config = dict(
    model='image diffusion model',
    dataset='photos with spoken descriptions (Open Images, Localized Narratives)',
    train_examples=203450,
    image_size=32,
    horizontal_flip=True,
    conditioning='none',
    arch='unet',
    objective='epsilon',
    cond_dim=256,
    norm='layernorm',
    hidden_act='silu',
    widths=[64, 64, 128, 256],
    blocks_per_level=1,
    scale_shift_norm=True,
    attention=True,
    upsampling='nearest_conv',
    init='small_normal',
    residual_init='none',
    optimizer='soap',
    beta2=0.95,
    learning_rate=0.0018,
    beta1=0.95,
    shampoo_beta=0.95,
    eps=1e-08,
    precondition_frequency=10,
    max_precond_dim=1024,
    merge_dims=False,
    one_sided=False,
    adamw_lr_other_params=0.0019,
    ema_decay=0.99,
    max_steps=4600,
    batch_size=48,
    epochs=1.1,
    lr_schedule='constant',
    warmup_steps=920,
    weight_decay=0.2,
    adamw_weight_decay_other_params=0,
)
Rows from block 2 of a small image diffusion model, named by matrix and row number. Rows with one number belong to one channel. Each number is 50 + 15 x the weight over its row's rms, rounded and kept within 0 to 99. All counts start at 0.
After each channel's rows are labels from the 100 images, of 14976 (inputs lightly noised), where the channel reaches its highest value: "strongest on" is what is common among them. Only what is clearly more common there than usual is listed. The data: photos with spoken descriptions (Open Images, Localized Narratives).
# convs0: first 3x3 conv (model.enc.2.0.convs.0.weight, 128x128x3x3, each kernel summed), inputs 0-127
# convs1: second 3x3 conv (model.enc.2.0.convs.1.weight, 128x128x3x3, transposed, each kernel summed), outputs 0-127

convs0.23:32 28 61 66 88 59 37 46 61 47 84 65 77 38 48 33 80 56 34 52 60 47 39 45 44 55 46 51 66 46 61 67 29 68 56 54 26 61 24 63 70 55 58 70 64 38 73 38 54 33 27 54 64 55 81 54 51 71 60 46 53 55 45 50 52 67 71 23 40 45 66 39 47 68 64 26 48 31 44 80 79 46 46 44 52 71 67 58 55 40 40 50 59 57 51 60 57 75 55 36 58 33 42 67 47 59 65 66 47 28 33 45 46 85 29 46 64 54 31 65 73 39 57 80 36 41 64 58
convs1.23:74 99 49 46 60 55 58 46 63 52 17 68 78 58 57 50 61 63 59 54 34 45 79 42 47 52 56 31 41 37 41 33 47 38 51 57 41 54 66 61 60 60 56 53 66 67 25 52 55 80 58 35 48 53 35 41 59 70 45 37 38 18 21 68 50 48 26 51 71 89 47 54 63 43 26 77 77 40 54 35 21 44 58 36 53 71 49 38 50 62 74 47 58 51 65 58 57 54 57 59 71 52 51 51 24 35 43 46 68 48 52 61 55 46 34 23 55 56 52 50 54 79 40 38 44 21 52 25
strongest on: text has "water"

convs0.107:50 53 44 54 68 51 54 42 44 58 45 49 48 55 56 51 49 65 40 19 49 35 65 52 29 91 49 45 47 27 60 43 45 58 56 58 22 26 33 42 49 41 47 37 44 25 57 46 52 53 59 55 35 56 41 35 64 48 19 28 40 24 49 53 50 47 25 53 62 51 57 36 37 30 62 54 26 29 56 48 52 19 70 32 58 38 44 64 42 39 57 48 41 52 60 71 45 70 44 49 24 52 16 65 90 31 57 30 53 51 29 36 53 21 00 35 47 60 54 41 48 64 34 47 48 57 62 33
convs1.107:65 49 33 49 55 34 37 65 46 30 60 68 48 50 56 50 37 46 66 78 61 57 29 33 50 60 72 67 59 71 42 34 32 21 47 57 16 57 80 52 68 38 46 37 71 74 59 57 53 71 50 73 69 68 56 49 68 74 66 72 48 63 39 49 51 65 68 31 10 48 56 41 63 28 36 32 34 44 51 67 42 71 40 50 72 41 26 70 52 55 38 59 46 60 49 41 62 48 67 48 58 48 41 53 25 38 61 55 24 48 62 50 60 64 67 42 50 66 53 63 68 38 25 37 35 07 37 35
strongest on: text has "trees"; text has "grass"

convs0.117:62 64 45 33 98 17 28 49 73 52 48 63 37 44 44 53 52 44 95 37 18 47 37 45 62 53 42 65 28 51 33 34 42 50 38 42 57 53 34 63 44 67 43 40 55 38 68 58 72 37 35 40 50 55 43 79 36 50 47 69 66 48 43 42 42 45 65 51 45 37 85 35 40 44 47 65 50 21 13 30 26 42 24 26 46 37 43 53 27 38 39 46 46 43 57 71 51 61 30 46 51 27 65 60 51 59 58 49 79 60 56 53 26 51 44 41 62 62 63 36 59 39 26 67 71 57 55 57
convs1.117:36 69 46 47 45 53 48 68 46 35 78 63 24 40 39 66 71 58 44 53 66 40 31 68 40 77 39 59 37 37 43 48 46 59 57 53 61 40 10 48 72 30 53 61 50 60 40 53 29 52 55 36 75 51 68 15 51 58 51 18 35 78 39 46 53 68 34 53 61 59 36 65 59 47 47 54 35 54 80 60 37 56 48 49 60 92 85 79 74 52 57 42 43 70 50 54 75 25 58 57 47 80 52 51 52 45 50 76 39 49 50 46 61 64 32 62 49 57 46 42 22 75 48 52 39 51 76 41
strongest on: text has "sky"; text has "trees"; text has "clouds"

convs0.54:51 57 27 40 50 67 51 66 68 55 69 66 55 66 62 68 70 72 49 73 74 58 65 69 40 52 58 46 76 61 44 36 40 31 55 61 58 34 67 39 63 25 50 52 47 54 47 68 66 36 42 37 43 25 71 37 45 35 38 54 31 43 43 00 31 39 38 62 11 51 36 35 35 48 73 51 39 54 67 51 66 49 57 48 57 68 73 69 45 53 63 65 66 48 43 31 53 48 59 80 62 55 54 82 56 63 86 47 47 32 37 42 47 41 60 53 40 43 55 55 47 64 65 52 29 46 55 18
convs1.54:63 60 39 62 46 24 43 52 44 58 58 71 63 29 61 32 49 46 41 45 55 70 63 36 47 53 37 54 41 18 45 41 69 43 62 46 48 93 58 51 35 59 37 79 57 75 59 56 55 75 63 36 37 35 52 81 41 61 59 48 64 50 57 48 66 34 68 52 77 54 53 43 37 56 33 46 51 79 42 49 67 58 63 25 46 54 26 56 50 35 33 38 71 38 52 62 60 45 52 23 44 62 40 58 75 61 40 56 46 28 68 47 21 74 63 25 41 78 41 52 39 18 85 23 50 37 36 65
strongest on: text has "text"

convs0.39:42 86 63 55 41 26 44 28 36 43 57 48 50 22 62 43 48 43 60 55 47 56 42 28 54 44 62 42 24 40 38 70 32 21 31 21 69 23 38 33 96 64 46 26 54 60 17 52 55 85 44 47 46 50 46 29 57 67 45 58 54 49 34 59 67 40 30 71 56 47 77 51 48 64 53 44 54 42 29 54 58 56 41 28 56 73 48 43 52 64 30 48 59 32 54 44 59 56 45 36 58 44 63 37 71 16 32 65 34 36 48 54 34 43 29 49 67 29 62 69 43 54 56 85 41 46 38 43
convs1.39:53 36 15 46 55 35 68 39 50 59 40 46 60 63 48 31 58 60 61 62 61 21 94 47 46 40 47 46 43 46 32 68 32 59 44 56 54 74 42 68 46 50 41 37 38 66 43 42 38 60 56 54 75 60 87 42 39 70 29 33 54 95 44 44 53 59 70 69 43 52 40 46 58 39 32 36 50 45 49 37 55 53 51 59 55 38 26 63 61 28 65 44 44 49 50 33 44 53 18 68 40 27 69 57 31 40 63 23 37 48 31 43 54 29 39 49 27 47 62 69 37 46 22 39 59 34 61 93
strongest on: text has "sky"

convs0.33:61 79 59 67 11 32 38 44 49 57 51 46 60 50 42 30 61 39 62 67 35 60 35 62 47 49 65 57 47 64 56 34 39 35 24 57 47 54 47 30 55 42 46 39 47 22 30 68 31 52 24 30 54 83 45 55 70 60 47 49 70 49 49 61 56 45 54 53 45 33 38 53 87 60 64 35 54 23 42 53 59 56 77 63 40 54 75 66 69 41 45 54 28 66 57 71 49 13 58 50 45 51 35 51 91 65 42 60 57 54 53 71 49 41 80 51 29 47 75 54 33 36 74 49 46 25 37 25
convs1.33:64 69 45 32 75 76 30 50 62 54 46 61 73 57 66 43 56 34 60 62 33 66 60 62 33 53 40 42 44 43 24 47 52 50 53 42 48 52 70 38 74 30 27 52 48 37 47 51 37 49 47 78 47 48 46 23 39 31 39 59 61 32 52 47 22 68 41 31 53 66 57 39 51 32 34 74 76 51 67 70 55 54 48 52 25 66 45 61 67 46 42 45 47 36 62 43 61 61 27 48 13 60 41 83 39 52 58 20 67 50 53 31 57 67 13 54 83 40 23 48 70 49 55 75 45 36 78 49
strongest on: text has "plants"; text has "grass"

convs0.106:36 53 57 47 48 70 51 67 49 65 54 36 41 44 50 61 36 72 46 55 00 45 44 28 54 76 72 55 39 55 53 67 43 46 42 51 38 28 37 39 67 36 47 30 27 32 39 56 52 44 69 55 22 72 59 51 63 64 64 25 73 67 70 28 73 52 43 56 52 55 49 59 43 48 41 38 59 54 63 50 44 98 47 49 46 65 53 71 57 45 34 62 79 39 50 67 66 30 57 61 57 33 36 64 61 85 18 54 48 57 54 49 50 59 55 41 43 42 71 21 39 25 45 72 52 75 60 58
convs1.106:33 56 59 49 60 39 30 46 52 33 40 42 69 64 46 67 64 34 69 84 49 66 34 42 45 43 38 62 53 58 86 74 45 60 62 44 54 44 61 27 48 59 60 52 53 49 55 48 23 80 58 23 71 41 72 58 66 72 23 48 50 39 43 40 35 83 66 74 23 54 57 51 55 37 60 63 26 50 65 60 56 37 74 58 29 25 74 54 60 57 68 28 31 43 49 51 38 38 35 25 37 75 38 48 59 35 44 11 39 47 47 55 44 19 40 33 54 55 41 61 71 56 68 57 52 36 54 48
strongest on: text has "trees"; text has "grass"

convs0.45:67 46 44 55 52 57 58 18 48 37 27 24 62 32 56 40 34 26 53 31 46 44 55 50 48 49 49 39 29 49 67 43 52 37 55 60 42 15 33 59 32 43 25 58 50 55 62 18 54 66 23 62 57 74 66 38 78 53 14 40 28 45 32 70 67 26 46 70 38 48 48 66 55 74 58 42 26 28 47 63 49 67 34 64 52 50 75 48 51 58 59 78 34 24 50 64 36 20 70 32 70 40 53 56 40 43 08 57 49 51 52 56 64 42 56 66 55 56 52 41 52 45 44 70 71 41 50 37
convs1.45:37 56 54 47 27 64 56 43 66 36 56 35 75 72 43 46 78 66 54 27 34 50 73 49 85 32 60 47 32 72 49 63 18 47 60 44 49 48 40 65 42 71 74 44 46 45 43 33 69 45 52 78 25 50 59 45 45 29 56 61 33 43 67 15 61 46 45 52 54 66 47 35 53 56 26 68 57 51 44 33 44 61 69 73 59 43 21 55 41 32 65 56 34 36 54 47 40 37 60 55 67 23 70 76 52 69 47 52 62 77 21 50 29 41 67 71 60 37 54 36 73 71 58 45 67 51 73 64
strongest on: text has "wall"

convs0.70:39 33 61 49 44 30 45 53 52 37 47 82 65 52 44 58 29 64 54 38 44 57 44 80 16 53 61 44 56 33 39 38 46 97 51 32 59 54 54 25 59 49 43 48 19 43 43 51 60 66 52 54 44 56 45 48 52 43 53 33 48 51 64 60 30 43 40 59 58 46 34 93 50 40 59 51 30 46 58 35 46 05 62 35 52 50 56 40 66 56 34 24 34 72 36 50 33 68 62 34 69 35 35 66 46 55 59 41 42 19 05 29 43 51 48 14 58 56 34 41 27 54 41 53 63 52 45 51
convs1.70:53 60 73 28 58 59 59 54 68 57 77 74 50 44 66 42 54 27 56 55 54 55 74 32 46 67 61 34 07 69 19 38 30 22 60 62 50 40 43 70 38 25 33 34 65 53 40 39 37 49 46 42 48 88 30 26 41 55 54 35 30 47 46 37 56 43 34 32 56 54 48 56 48 56 34 78 52 70 50 56 34 61 36 45 62 58 37 42 47 61 16 55 32 28 54 30 65 67 38 42 37 33 64 56 51 43 40 61 43 59 46 43 55 75 31 67 34 64 38 81 76 28 41 37 53 50 27 49
strongest on: text has "water"

convs0.97:39 57 39 49 63 43 70 71 76 43 52 47 60 33 52 65 21 41 87 64 07 36 41 65 78 45 49 35 40 47 65 54 39 51 64 57 69 49 59 56 71 60 28 42 68 43 34 57 56 63 28 41 37 69 41 53 44 67 50 27 50 67 49 40 60 50 30 75 43 57 36 40 55 34 25 55 64 54 79 68 15 64 26 44 38 30 42 77 64 36 53 23 63 54 22 52 37 37 35 50 41 61 28 56 67 48 55 62 49 53 68 79 31 50 42 39 47 44 73 27 63 33 60 44 55 52 68 56
convs1.97:50 65 38 72 59 42 57 50 40 70 59 36 66 48 19 36 57 54 32 62 61 59 61 30 22 57 65 64 60 59 68 46 65 54 35 57 37 37 23 36 40 31 71 58 43 45 50 39 43 79 32 44 78 76 70 17 71 34 35 59 73 51 74 50 24 43 59 44 51 49 55 73 66 53 72 62 30 59 59 42 64 40 68 52 37 49 51 60 71 62 48 63 22 77 27 56 71 58 41 48 33 47 70 27 71 36 45 29 76 62 24 35 51 39 46 53 51 53 51 66 63 55 48 84 46 63 49 60
strongest on: text has "trees"; text has "plants"

convs0.40:50 57 47 66 60 24 64 25 61 33 37 54 35 20 42 35 45 64 50 71 52 21 50 48 27 55 46 55 92 71 28 48 32 57 53 40 63 58 38 46 46 68 52 26 50 42 59 66 29 55 28 36 45 51 40 53 19 18 49 54 47 42 39 44 51 49 16 54 48 31 62 38 44 44 42 71 27 63 53 54 42 47 65 46 46 13 31 46 84 52 48 48 35 52 37 34 48 53 34 48 18 26 39 52 69 35 67 50 42 58 39 62 62 41 42 47 24 74 31 36 53 60 52 42 24 22 32 62
convs1.40:36 51 28 68 54 65 59 60 03 72 54 68 58 73 69 45 43 69 65 55 64 33 44 52 41 46 51 38 47 55 34 69 42 70 52 43 46 75 68 51 55 54 34 23 27 55 46 69 74 40 55 46 73 29 26 36 59 22 54 28 60 60 74 66 36 60 39 39 62 23 34 62 53 50 49 24 37 29 67 70 56 28 47 64 47 58 61 34 24 20 46 55 39 56 32 57 29 43 42 41 55 38 42 35 70 53 48 60 58 56 28 40 36 35 22 42 37 56 50 69 66 65 61 67 71 70 41 54
strongest on: text has "grass"; text has "plants"

convs0.25:55 48 44 25 31 47 40 32 38 43 43 41 29 40 70 56 41 58 51 65 88 51 52 54 38 71 81 68 55 60 66 30 47 42 50 50 47 53 66 55 59 12 32 66 34 68 37 53 48 52 44 47 62 53 50 52 46 57 32 29 54 48 39 14 30 55 58 43 54 30 29 57 56 65 54 40 50 37 22 58 82 26 72 49 49 48 44 57 50 65 82 25 60 51 50 69 39 39 66 54 67 46 38 60 53 54 76 68 35 24 00 31 59 56 55 50 62 68 55 46 25 54 37 76 33 45 47 43
convs1.25:53 58 59 67 52 34 56 44 70 76 75 73 60 65 70 43 76 70 40 42 24 74 62 47 71 59 42 14 20 32 18 51 57 42 31 64 25 38 63 52 31 65 48 72 67 41 54 48 38 57 69 40 26 21 39 61 53 34 50 37 34 34 60 42 71 34 64 45 22 44 51 47 25 36 36 52 60 55 50 72 51 57 48 34 45 59 55 63 43 53 51 71 66 28 45 39 40 58 61 18 51 57 68 62 65 36 68 50 58 28 72 44 36 48 36 75 51 69 53 63 74 36 57 51 66 49 47 39
strongest on: text has "grass"

convs0.7:34 60 50 39 33 45 56 35 40 65 39 34 37 52 55 53 20 65 39 61 20 38 39 65 71 42 49 58 49 27 57 22 50 51 47 52 77 24 37 55 68 45 73 54 26 35 30 44 36 39 74 61 44 46 37 49 33 54 49 29 59 49 49 43 44 40 55 32 52 77 28 52 41 59 41 38 46 71 44 36 98 47 97 22 44 52 48 39 30 56 49 37 65 29 52 40 56 36 46 81 65 37 53 31 65 39 34 37 45 49 59 67 79 43 52 40 78 49 50 36 50 22 29 62 65 57 54 48
convs1.7:58 46 33 44 58 32 36 57 71 56 21 49 63 49 27 54 61 41 42 68 54 46 46 22 37 72 32 45 54 56 49 39 53 40 45 46 54 57 55 54 65 46 03 54 75 52 34 24 50 83 36 45 37 47 44 49 62 63 48 43 54 38 35 63 55 66 39 85 52 49 30 56 87 62 21 31 51 56 46 40 37 27 14 52 37 46 43 63 56 71 60 40 39 31 44 58 48 73 50 26 54 47 56 36 66 35 58 21 42 35 49 40 42 23 67 52 23 51 48 69 51 59 70 78 49 39 60 21
strongest on: text has "red"

convs0.36:56 57 80 45 26 62 52 32 64 22 24 50 64 54 68 65 64 74 46 33 72 34 65 71 63 33 48 54 55 10 72 42 44 73 69 41 51 64 54 51 39 60 44 73 39 63 50 64 44 46 42 48 46 57 71 57 57 40 34 30 83 53 52 54 60 44 52 46 44 59 42 29 70 54 46 83 59 65 38 38 41 40 29 49 74 51 58 66 30 97 41 56 63 59 47 47 36 27 29 62 44 55 42 59 28 57 59 42 59 57 39 47 54 46 58 81 60 48 49 54 82 54 30 55 37 54 72 78
convs1.36:50 21 43 43 40 59 65 64 50 82 31 42 53 30 32 51 30 64 51 79 15 61 43 61 62 50 57 64 41 30 68 43 38 59 63 36 68 15 55 29 24 45 39 29 56 50 47 37 55 48 38 75 41 31 31 36 66 38 33 40 28 55 29 59 57 66 60 69 63 60 44 73 40 23 69 50 52 31 72 49 36 50 45 47 27 64 63 47 37 34 47 83 49 44 72 29 44 34 66 59 45 37 59 62 61 64 44 37 59 38 44 50 72 55 36 54 94 53 64 70 54 44 64 30 46 57 41 51
strongest on: text has "grass"

convs0.121:67 31 62 55 88 34 41 46 46 53 63 47 38 52 38 59 33 52 53 54 48 58 17 53 62 35 54 37 54 17 51 56 65 47 60 50 34 77 60 71 46 34 77 58 52 83 32 30 34 58 79 58 47 41 44 45 48 54 47 62 49 75 35 72 33 99 47 72 35 48 79 38 63 48 39 52 46 52 62 59 45 46 43 26 42 59 45 38 55 54 36 38 41 53 74 57 55 70 33 35 47 65 55 43 48 43 56 51 99 34 31 49 33 49 62 56 76 42 47 38 44 47 12 38 56 54 56 43
convs1.121:40 62 30 33 42 65 43 68 65 22 46 35 31 61 46 54 40 50 49 52 54 69 64 49 35 55 63 44 37 53 30 39 84 59 76 56 40 45 50 57 63 45 49 72 69 36 90 52 30 45 42 47 38 41 53 30 50 56 51 42 30 01 41 47 42 32 35 63 47 62 75 62 58 45 42 64 42 33 40 42 32 64 41 36 53 38 67 46 50 59 52 32 47 46 80 45 54 35 44 20 35 82 52 47 38 43 31 69 39 41 84 71 47 61 29 65 77 79 54 58 48 72 69 82 48 50 44 46
strongest on: text has "sky"; text has "blue"

convs0.96:60 76 40 51 58 52 47 44 51 40 50 62 70 46 62 43 51 65 13 50 40 64 35 52 52 71 61 54 59 43 78 46 59 22 66 76 51 50 61 74 66 40 50 38 55 39 56 63 44 40 53 76 52 14 63 46 43 54 29 38 57 71 50 82 60 59 50 50 59 32 55 45 31 72 49 49 51 40 62 55 38 56 53 42 39 32 30 51 51 57 67 92 66 48 74 46 31 48 64 51 17 71 67 35 69 88 52 31 49 63 26 60 30 69 50 41 50 68 59 59 51 50 24 37 21 53 36 25
convs1.96:40 81 42 72 55 23 79 32 54 50 42 54 62 63 27 39 48 30 52 56 63 41 39 57 47 48 37 57 36 53 41 27 44 64 53 32 28 51 27 46 47 74 58 51 66 38 50 47 49 40 50 67 55 22 33 30 58 43 63 52 53 39 00 37 66 57 36 30 52 53 49 41 29 69 46 56 48 50 42 79 80 51 41 51 55 62 63 31 55 30 71 36 27 61 24 42 86 55 37 58 71 44 29 46 52 52 32 35 49 69 51 39 71 60 57 62 52 80 25 35 56 51 40 79 39 62 51 59
strongest on: text has "white"

convs0.59:33 51 47 43 51 67 50 67 65 52 71 63 44 36 45 57 25 47 19 64 55 49 24 41 54 61 42 39 52 20 43 58 09 57 40 28 78 50 34 56 62 44 41 59 39 49 64 50 28 82 60 47 28 84 45 53 50 46 33 48 69 42 64 38 90 79 48 64 55 52 86 70 69 55 51 56 44 33 23 42 65 66 42 51 64 53 37 64 46 33 28 82 67 24 46 46 57 64 49 45 59 33 46 35 48 68 39 61 71 44 56 70 46 59 24 58 51 53 76 53 56 46 56 57 34 57 51 42
convs1.59:45 43 27 66 48 41 49 53 45 26 40 43 63 51 62 43 52 47 68 75 32 62 52 73 56 41 61 49 35 39 39 74 68 58 46 74 14 49 40 67 80 68 33 58 49 82 62 59 52 57 35 48 57 58 81 54 57 37 38 31 59 39 32 43 35 59 45 50 30 29 72 58 55 35 63 56 50 44 69 88 57 59 56 53 53 39 75 62 47 89 82 43 57 79 58 49 48 47 29 44 39 63 30 67 51 44 42 31 24 25 70 28 52 46 46 67 52 49 53 56 73 26 64 67 55 31 58 45
strongest on: text has "sky"; text has "trees"