{"model": "image diffusion model", "dataset": "photos with spoken descriptions (Open Images, Localized Narratives)", "train_examples": 203450, "image_size": 32, "horizontal_flip": true, "conditioning": "none", "arch": "unet", "objective": "epsilon", "cond_dim": 256, "norm": "layernorm", "activation": "silu", "widths": [64, 64, 128, 256], "blocks_per_level": 1, "scale_shift_norm": true, "attention": true, "upsampling": "nearest_conv", "init": "small_normal", "residual_init": "none", "optimizer": "soap", "beta2": 0.95, "lr": 0.0018, "beta1": 0.95, "shampoo_beta": 0.95, "eps": 1e-08, "precondition_frequency": 10, "max_precond_dim": 1024, "merge_dims": false, "one_sided": false, "adamw_lr_other_params": 0.0019, "ema_decay": 0.99, "steps": 4600, "batch_size": 48, "epochs": 1.1, "lr_schedule": "constant", "warmup_steps": 920, "weight_decay": 0.2, "adamw_weight_decay_other_params": 0}
Rows from block 4, named by matrix and row number. Rows with one number belong to one channel. Each number is 128 + 32 x the weight over its row's rms, rounded and kept within 0 to 255. All counts start at 0. After the name is the row's rms in percent of the matrix's.
# convs0: first 3x3 conv (model.mid.0.convs.0.weight, 256x256x3x3), inputs 99-109, a 3x3 kernel for each
# convs1: second 3x3 conv (model.mid.0.convs.1.weight, 256x256x3x3, transposed), outputs 99-109, a 3x3 kernel for each
convs0.2 115 [123 152  98  96 111 142  94 163 149  89  95 176 167 124 138 140 133 141 100 118 133 162 122 133 132  93 153 135 114 145 125 106  82  98 133 127 148 111 143 157 176  91 118 176 185 164 153 151 166 153 132 122 126  35 112 104  76  53 114  86 133 143 132 170 151 196 101 116  91 173 129 101 122 111 126 156 176 143 131 155 143 136  88 154 110 124  95 107 139 136 127  75 127 175 109  97 198 137 136]
convs1.2 114 [130 106 130 172 160 140 128 124 189 101 113 110 126  86 164 127 183 106 170 113 130 154 136 142 137  92 146  98  82 149 142 176 122 143 124  91  96 196  59 122 125 169 152  85 173  80 133  87 112 112  97  95 131 108 137 160 117  90 170 100 111 104 177  86  78 120 180 155 113 104 112 138 136 144 160 142 105 104 186 119 108 149 124 115 141 113 104 186  55 138 168 179 141  93 127 114 173  77 115]
convs0.3 106 [102  79 135 129 130 105 135 199  85 101 152  87 161 120 106 114 169 112 110 127 130 116 107  57 132  76 137 212 181  91 111 172 133 116 131 122 140 131 100 143 149  71 116 115 132 133  88 101 110 127 104 124 104 143 203 103 146 132 105 112 107 179 121 158 133 122 137  88 103 169 136 136 116 104 102 189 137 147 140 198  65 114 138  91 104 104  89 141 174  92 123 120 144 115 147 117 110  88  98]
convs1.3 108 [178  92 136 129 135 146 124 125 132 129  83 119 138 161 117 177  89 132 141 131 132 160 125 183 187 129  94 103  81 140  41 147  92 180 116  91 109 147 159 133 127 124 146 165  87 175 169  90 154 113 157 139 161  91  99  85 173 205  78  66  89 153 109 137 101 123  99 182 132 147 166 153 141  75 166 115 155  76 123 139 110 151  75 134 139 145 127 142  70 120 113 153 174 131 106 148  81 130 188]
convs0.4 113 [173  53 124 104 173 129 161  85 124 161 108 112 181 115  71 157 128 104 118 115 113 126 209  93 126 153 110 116 104 102 104 111 143 143 122 135 101  97 101 161 141 135  87 158 138 143  84 148 147  88 185 113 173 101 124 128  83 134  63 120  97 145 178 134  61 119 125 126 156 132 144 120 150 121 175  74 110 126 156 111  54 121  95 145 103 138 145 108 168  98 157 146 139 174 137 155 127 102  98]
convs1.4 113 [107 152 139 119 151 142 141 152  75 182 156 109 152 123  77 110  92 116 162  96 138  96  62 169 141 139 161 127 101 114 104 107 142 210 146 120 124 110 205 129  94  99 132 161 106 147  65 152 148 111 120 156 125 100  88 112 158 160 171  95 158 114  90  93 108 131 107 185 118 143 176 120 145 123 158  99 100 159  90 147 122 176 113 147 122 126 102 137 145 165 166 123 118 132 114 113 100  76 109]
convs0.5 088 [185  54 150  70  77  96 134 165 115 157 104 142  87 139 153 160 151 106 109 116 120 109 150 127 121 137 109 100 130  80 159 154 133 122 108  72  92  93 140 131  85  63 140  75 173 184 101  92 184 143  84 136 134 141 173 172 187 114 127  28 119 135 160 113 148 121 178  80 164 131  54  92  64 116  99 149  61 150 133 114 164 164 141 133  89 101 178 142 138 127 104 104 101 145 117 193  83 129 113]
convs1.5 088 [199  92 105 155 141 158 122 130  96 144  74 114 108 144 167  81 176 131 126 127 142 120 144 155 123  86 132 109 111  92 124 129 150 153  90 100 117 169 139 231 115 179 139 125 166 104  92  83 143 170 118 163 144 126 111  95 130 155 129 120 118  97 129 125 150 170  69 188  90 157 124  86  95 111 145 172  97 119 117 155 146 129  18 107 113 182 154 141 176 106  79 145 169 125 119  59 183 105 170]
convs0.6 105 [ 99  55 147 176 151  69  59  92 180 108 174 132 127 183  84 154 153 168 132 100 114  63 126 153 112 134 107 129 126 105 144 172  77 100 110 140 172  97 115 164 102 125 120 128 155 136 148  83 105 120  91 117 162 154 137 149 104 139 121  85  83 143 119 104 174 109  76 158 120  77 102 200 133 134 125  97  54 161  73 161 169 121 125  90 163 106 138 135 121 144  87 142 140 185 133 135 114  85 134]
convs1.6 104 [126 163 160 145  75 121  52 137 153 127 163  86 117 113  90 114 115 166 164 125 184 131 104 141 116 187 155 148 148 136 175 104 129 167 164  58 158 125  61 115 152  87 154  96 103 137 168  64 176 101 155 202 134  59 158  95 116 121  94 115 156 118 116  64 113 129 130 144 154 117  83 161 146  94 156 106 148 179 142 115 132 117 166 149 132 148 110 152 101  31  95 111 156  83 149 125 135 146 127]
convs0.7 127 [ 88 147 143 123  55 110 116 159 112 135 117 149 105  72 152 113 195  78 114 147 117 147  95 164 130  98 104 144 130 139 134 144 155 100 121 135 138 123 132 155 127 151 131  87 108 141  45 121  83 107  93 125 111 126 117  69 157 165 102  89  74 144 121 127 129 138 159  93 120 125 107 105 105 149 158 148 124 100 177 214  99 158  85 145 119 120 155 148 133  61 145  91 122 140 203 126 137 109 154]
convs1.7 120 [152 155 129  91 176 136 137  80 142 129 105 145 153 154 108 152  91 139 132 166 126 139  87 146 133 164 144 112 113 105  59 111 134 133  91 113 152  78 104 125 107 199 141 136 138  82 151 161 209  16 139 107 171 125 131 123 108 114 140 100 134 181 102 127 109 115 118 150 166 134 117 135 115  91 154 147  92  97 102 111 168 159 171  85 126 143 131  70 137 119 177 112 117 125 163 116  89 147 145]