Rows from block 2 of a small image diffusion model, named by matrix and row number. Rows with one number belong to one channel. Each number is 500 + 40 x the weight over its row's rms, rounded and kept within 0 to 999. All counts start at 0. Numbers have three digits each.
After each channel's rows are labels from the 100 images, of 14976 (inputs lightly noised), where the channel reaches its highest value: "strongest on" is what is common among them. Only what is clearly more common there than usual is listed. The data: photos with spoken descriptions (Open Images, Localized Narratives). In brackets: how many of the 100.
# convs0: first 3x3 conv (model.enc.2.0.convs.0.weight, 128x128x3x3, each kernel summed), inputs 0-127
# convs1: second 3x3 conv (model.enc.2.0.convs.1.weight, 128x128x3x3, transposed, each kernel summed), outputs 0-127

convs0.127:538516490467539488498493455492472575542476493491571542475528573503430489574555532514562556527569538435512578575566533423514520536461523531475538536502479510560465495463527592493483513507474510476487520494535532546545471603495504511493476538547430491493561532509515508506562555472487597555445505511557532489506550553492505550523462493533506495550501598506542504490479532572483526503493
convs1.127:476531489470527519509452510564460533484493459518516421530460537458600486500444506485451546507478527501441382540499447549447533508545515466531564489451553496513414531538522450511495476513491531530497537547470508499474554468450498602484497473498489530602490573514482481452481497514487483470543517482467507493483470443472539488499555439496518464557573501450444575444497483492514402542540
strongest on: text has "sky" (86); text has "buildings" (31); text has "building" (25)

convs0.99:489534522509462458469515508513469397544529534516534460537460548457526492426460437478504484497509482456507471491488448479511533469508559544504482508440558475472537491519434503526437488405539545421543487457448494564473519462498533502501493535498481478474484537469554502514557481476616488446439494465542490533494459482440532497576544481490495411508527486488452631485486457466421487454523
convs1.99:454530464398529496460553502398505516472508481484533547490501423503452508532560507474546485498512494501526486488453558513519544545463496482505505476547523517500507469505474473467507533587557432526488521462546433422442497433534489439512480480525598539523450429536530461477390511513533469507514498566426505500503539502557462544472458501499559590544494493482508523510467515572490569469466
strongest on: text has "sky" (53)

convs0.64:431524469442458467504564442446472550436500493541530462536429437469509447459462438568457479454474514554560466423529468499526517544472527512504473506474495520455521472531477495509488534394484519475493518465499462532486565439465555527527556479491413470479488516488493428484584444493441435468496487463495515451499462481479579479460424570524503488459538483504456545462490482468521540496431
convs1.64:517472515508472480558490484485572496479460423502497574497528503588455564527519555553561437531519519496509588461576579446462536547503469523520500479489442461476553520548537463481478489546506424492535489560461507490458502513546502472406432460556565540489534452533544472513478495488605480536460438508454501476574463514436478499510495482486575511544476488484522498482530482482430512462493
strongest on: text has "sky" (70); text has "trees" (61); text has "buildings" (31); text has "grass" (28)

convs0.34:531467475537504467459622469480488511496479483468459610503567361484517527505554489512493562546517468468478503551538499526510458459445510464462435518514522491468566516476500557520507541464511471527555471475447449555447584437494540512469466523528478499506505501491453528460445547505493433536513449527471435514437521541546452495522493523561508453516490440502573458540503527498422493489475
convs1.34:563514434518536457566474485508443544502533468534448436502537499446525472403427557471485513552520533580570487449516543430509524503499506536559525485503532551510514530494527468451464483445537546424542455485472479472523519511572539528513507493495481572533508498579497554586580547501560454494475519467524502499513502543543529494462460496448479443470507532474483470559475502589545481487569
strongest on: text has "trees" (68); text has "plants" (31)

convs0.109:445454488491540500442525509458462434570516538410440485497525408467485508524470443464537515513471554421515540448483504496545486540481491480479486554495495475548471445516466534493476533527555570502529423514456473511525564523538524551468505463515488492486520462465464477500414556520505502453414420518531506548444511486498548485467473435452446481505496565515421468494448506582429463531461
convs1.109:476492519452493464587481502564491486534553482525485479556535514490488463480475465494529605539507427547494461540438433530526531518513417413524499480473532442520492445433526460507566443421506506576556485463464500449566472510526512471510535494456515439558491544533502499543496469442478527567547583497521561446525510536508480494490532449479508492488442505437427556462516503519545523446526
strongest on: text has "sky" (71)

convs0.113:458403421421498498488497500483548476435478515439581369520478540546532483506512475486544458457514529530558463479495487502526490514503491532509517489483577373480568476487500444460487497445547501467563475494480506600517537518493504516497456477473460459472516460461461537468569540460516488517454449525545496436448520461442531526560456408467492526533501493505488492479535461492533502477493
convs1.113:516463559567472470545486545545536573472497512539549589431498497507409523534554518493551525501411521507497512538502590440515513545513531533502512495528504439430467461503497440514506481557531413588528528506439492505501498433490539436487509533581483507521506574562496427518442513437517493410493496503471520500547516546475479499541442513502539450487514570511499479554490535512492543478520
strongest on: text has "sky" (68)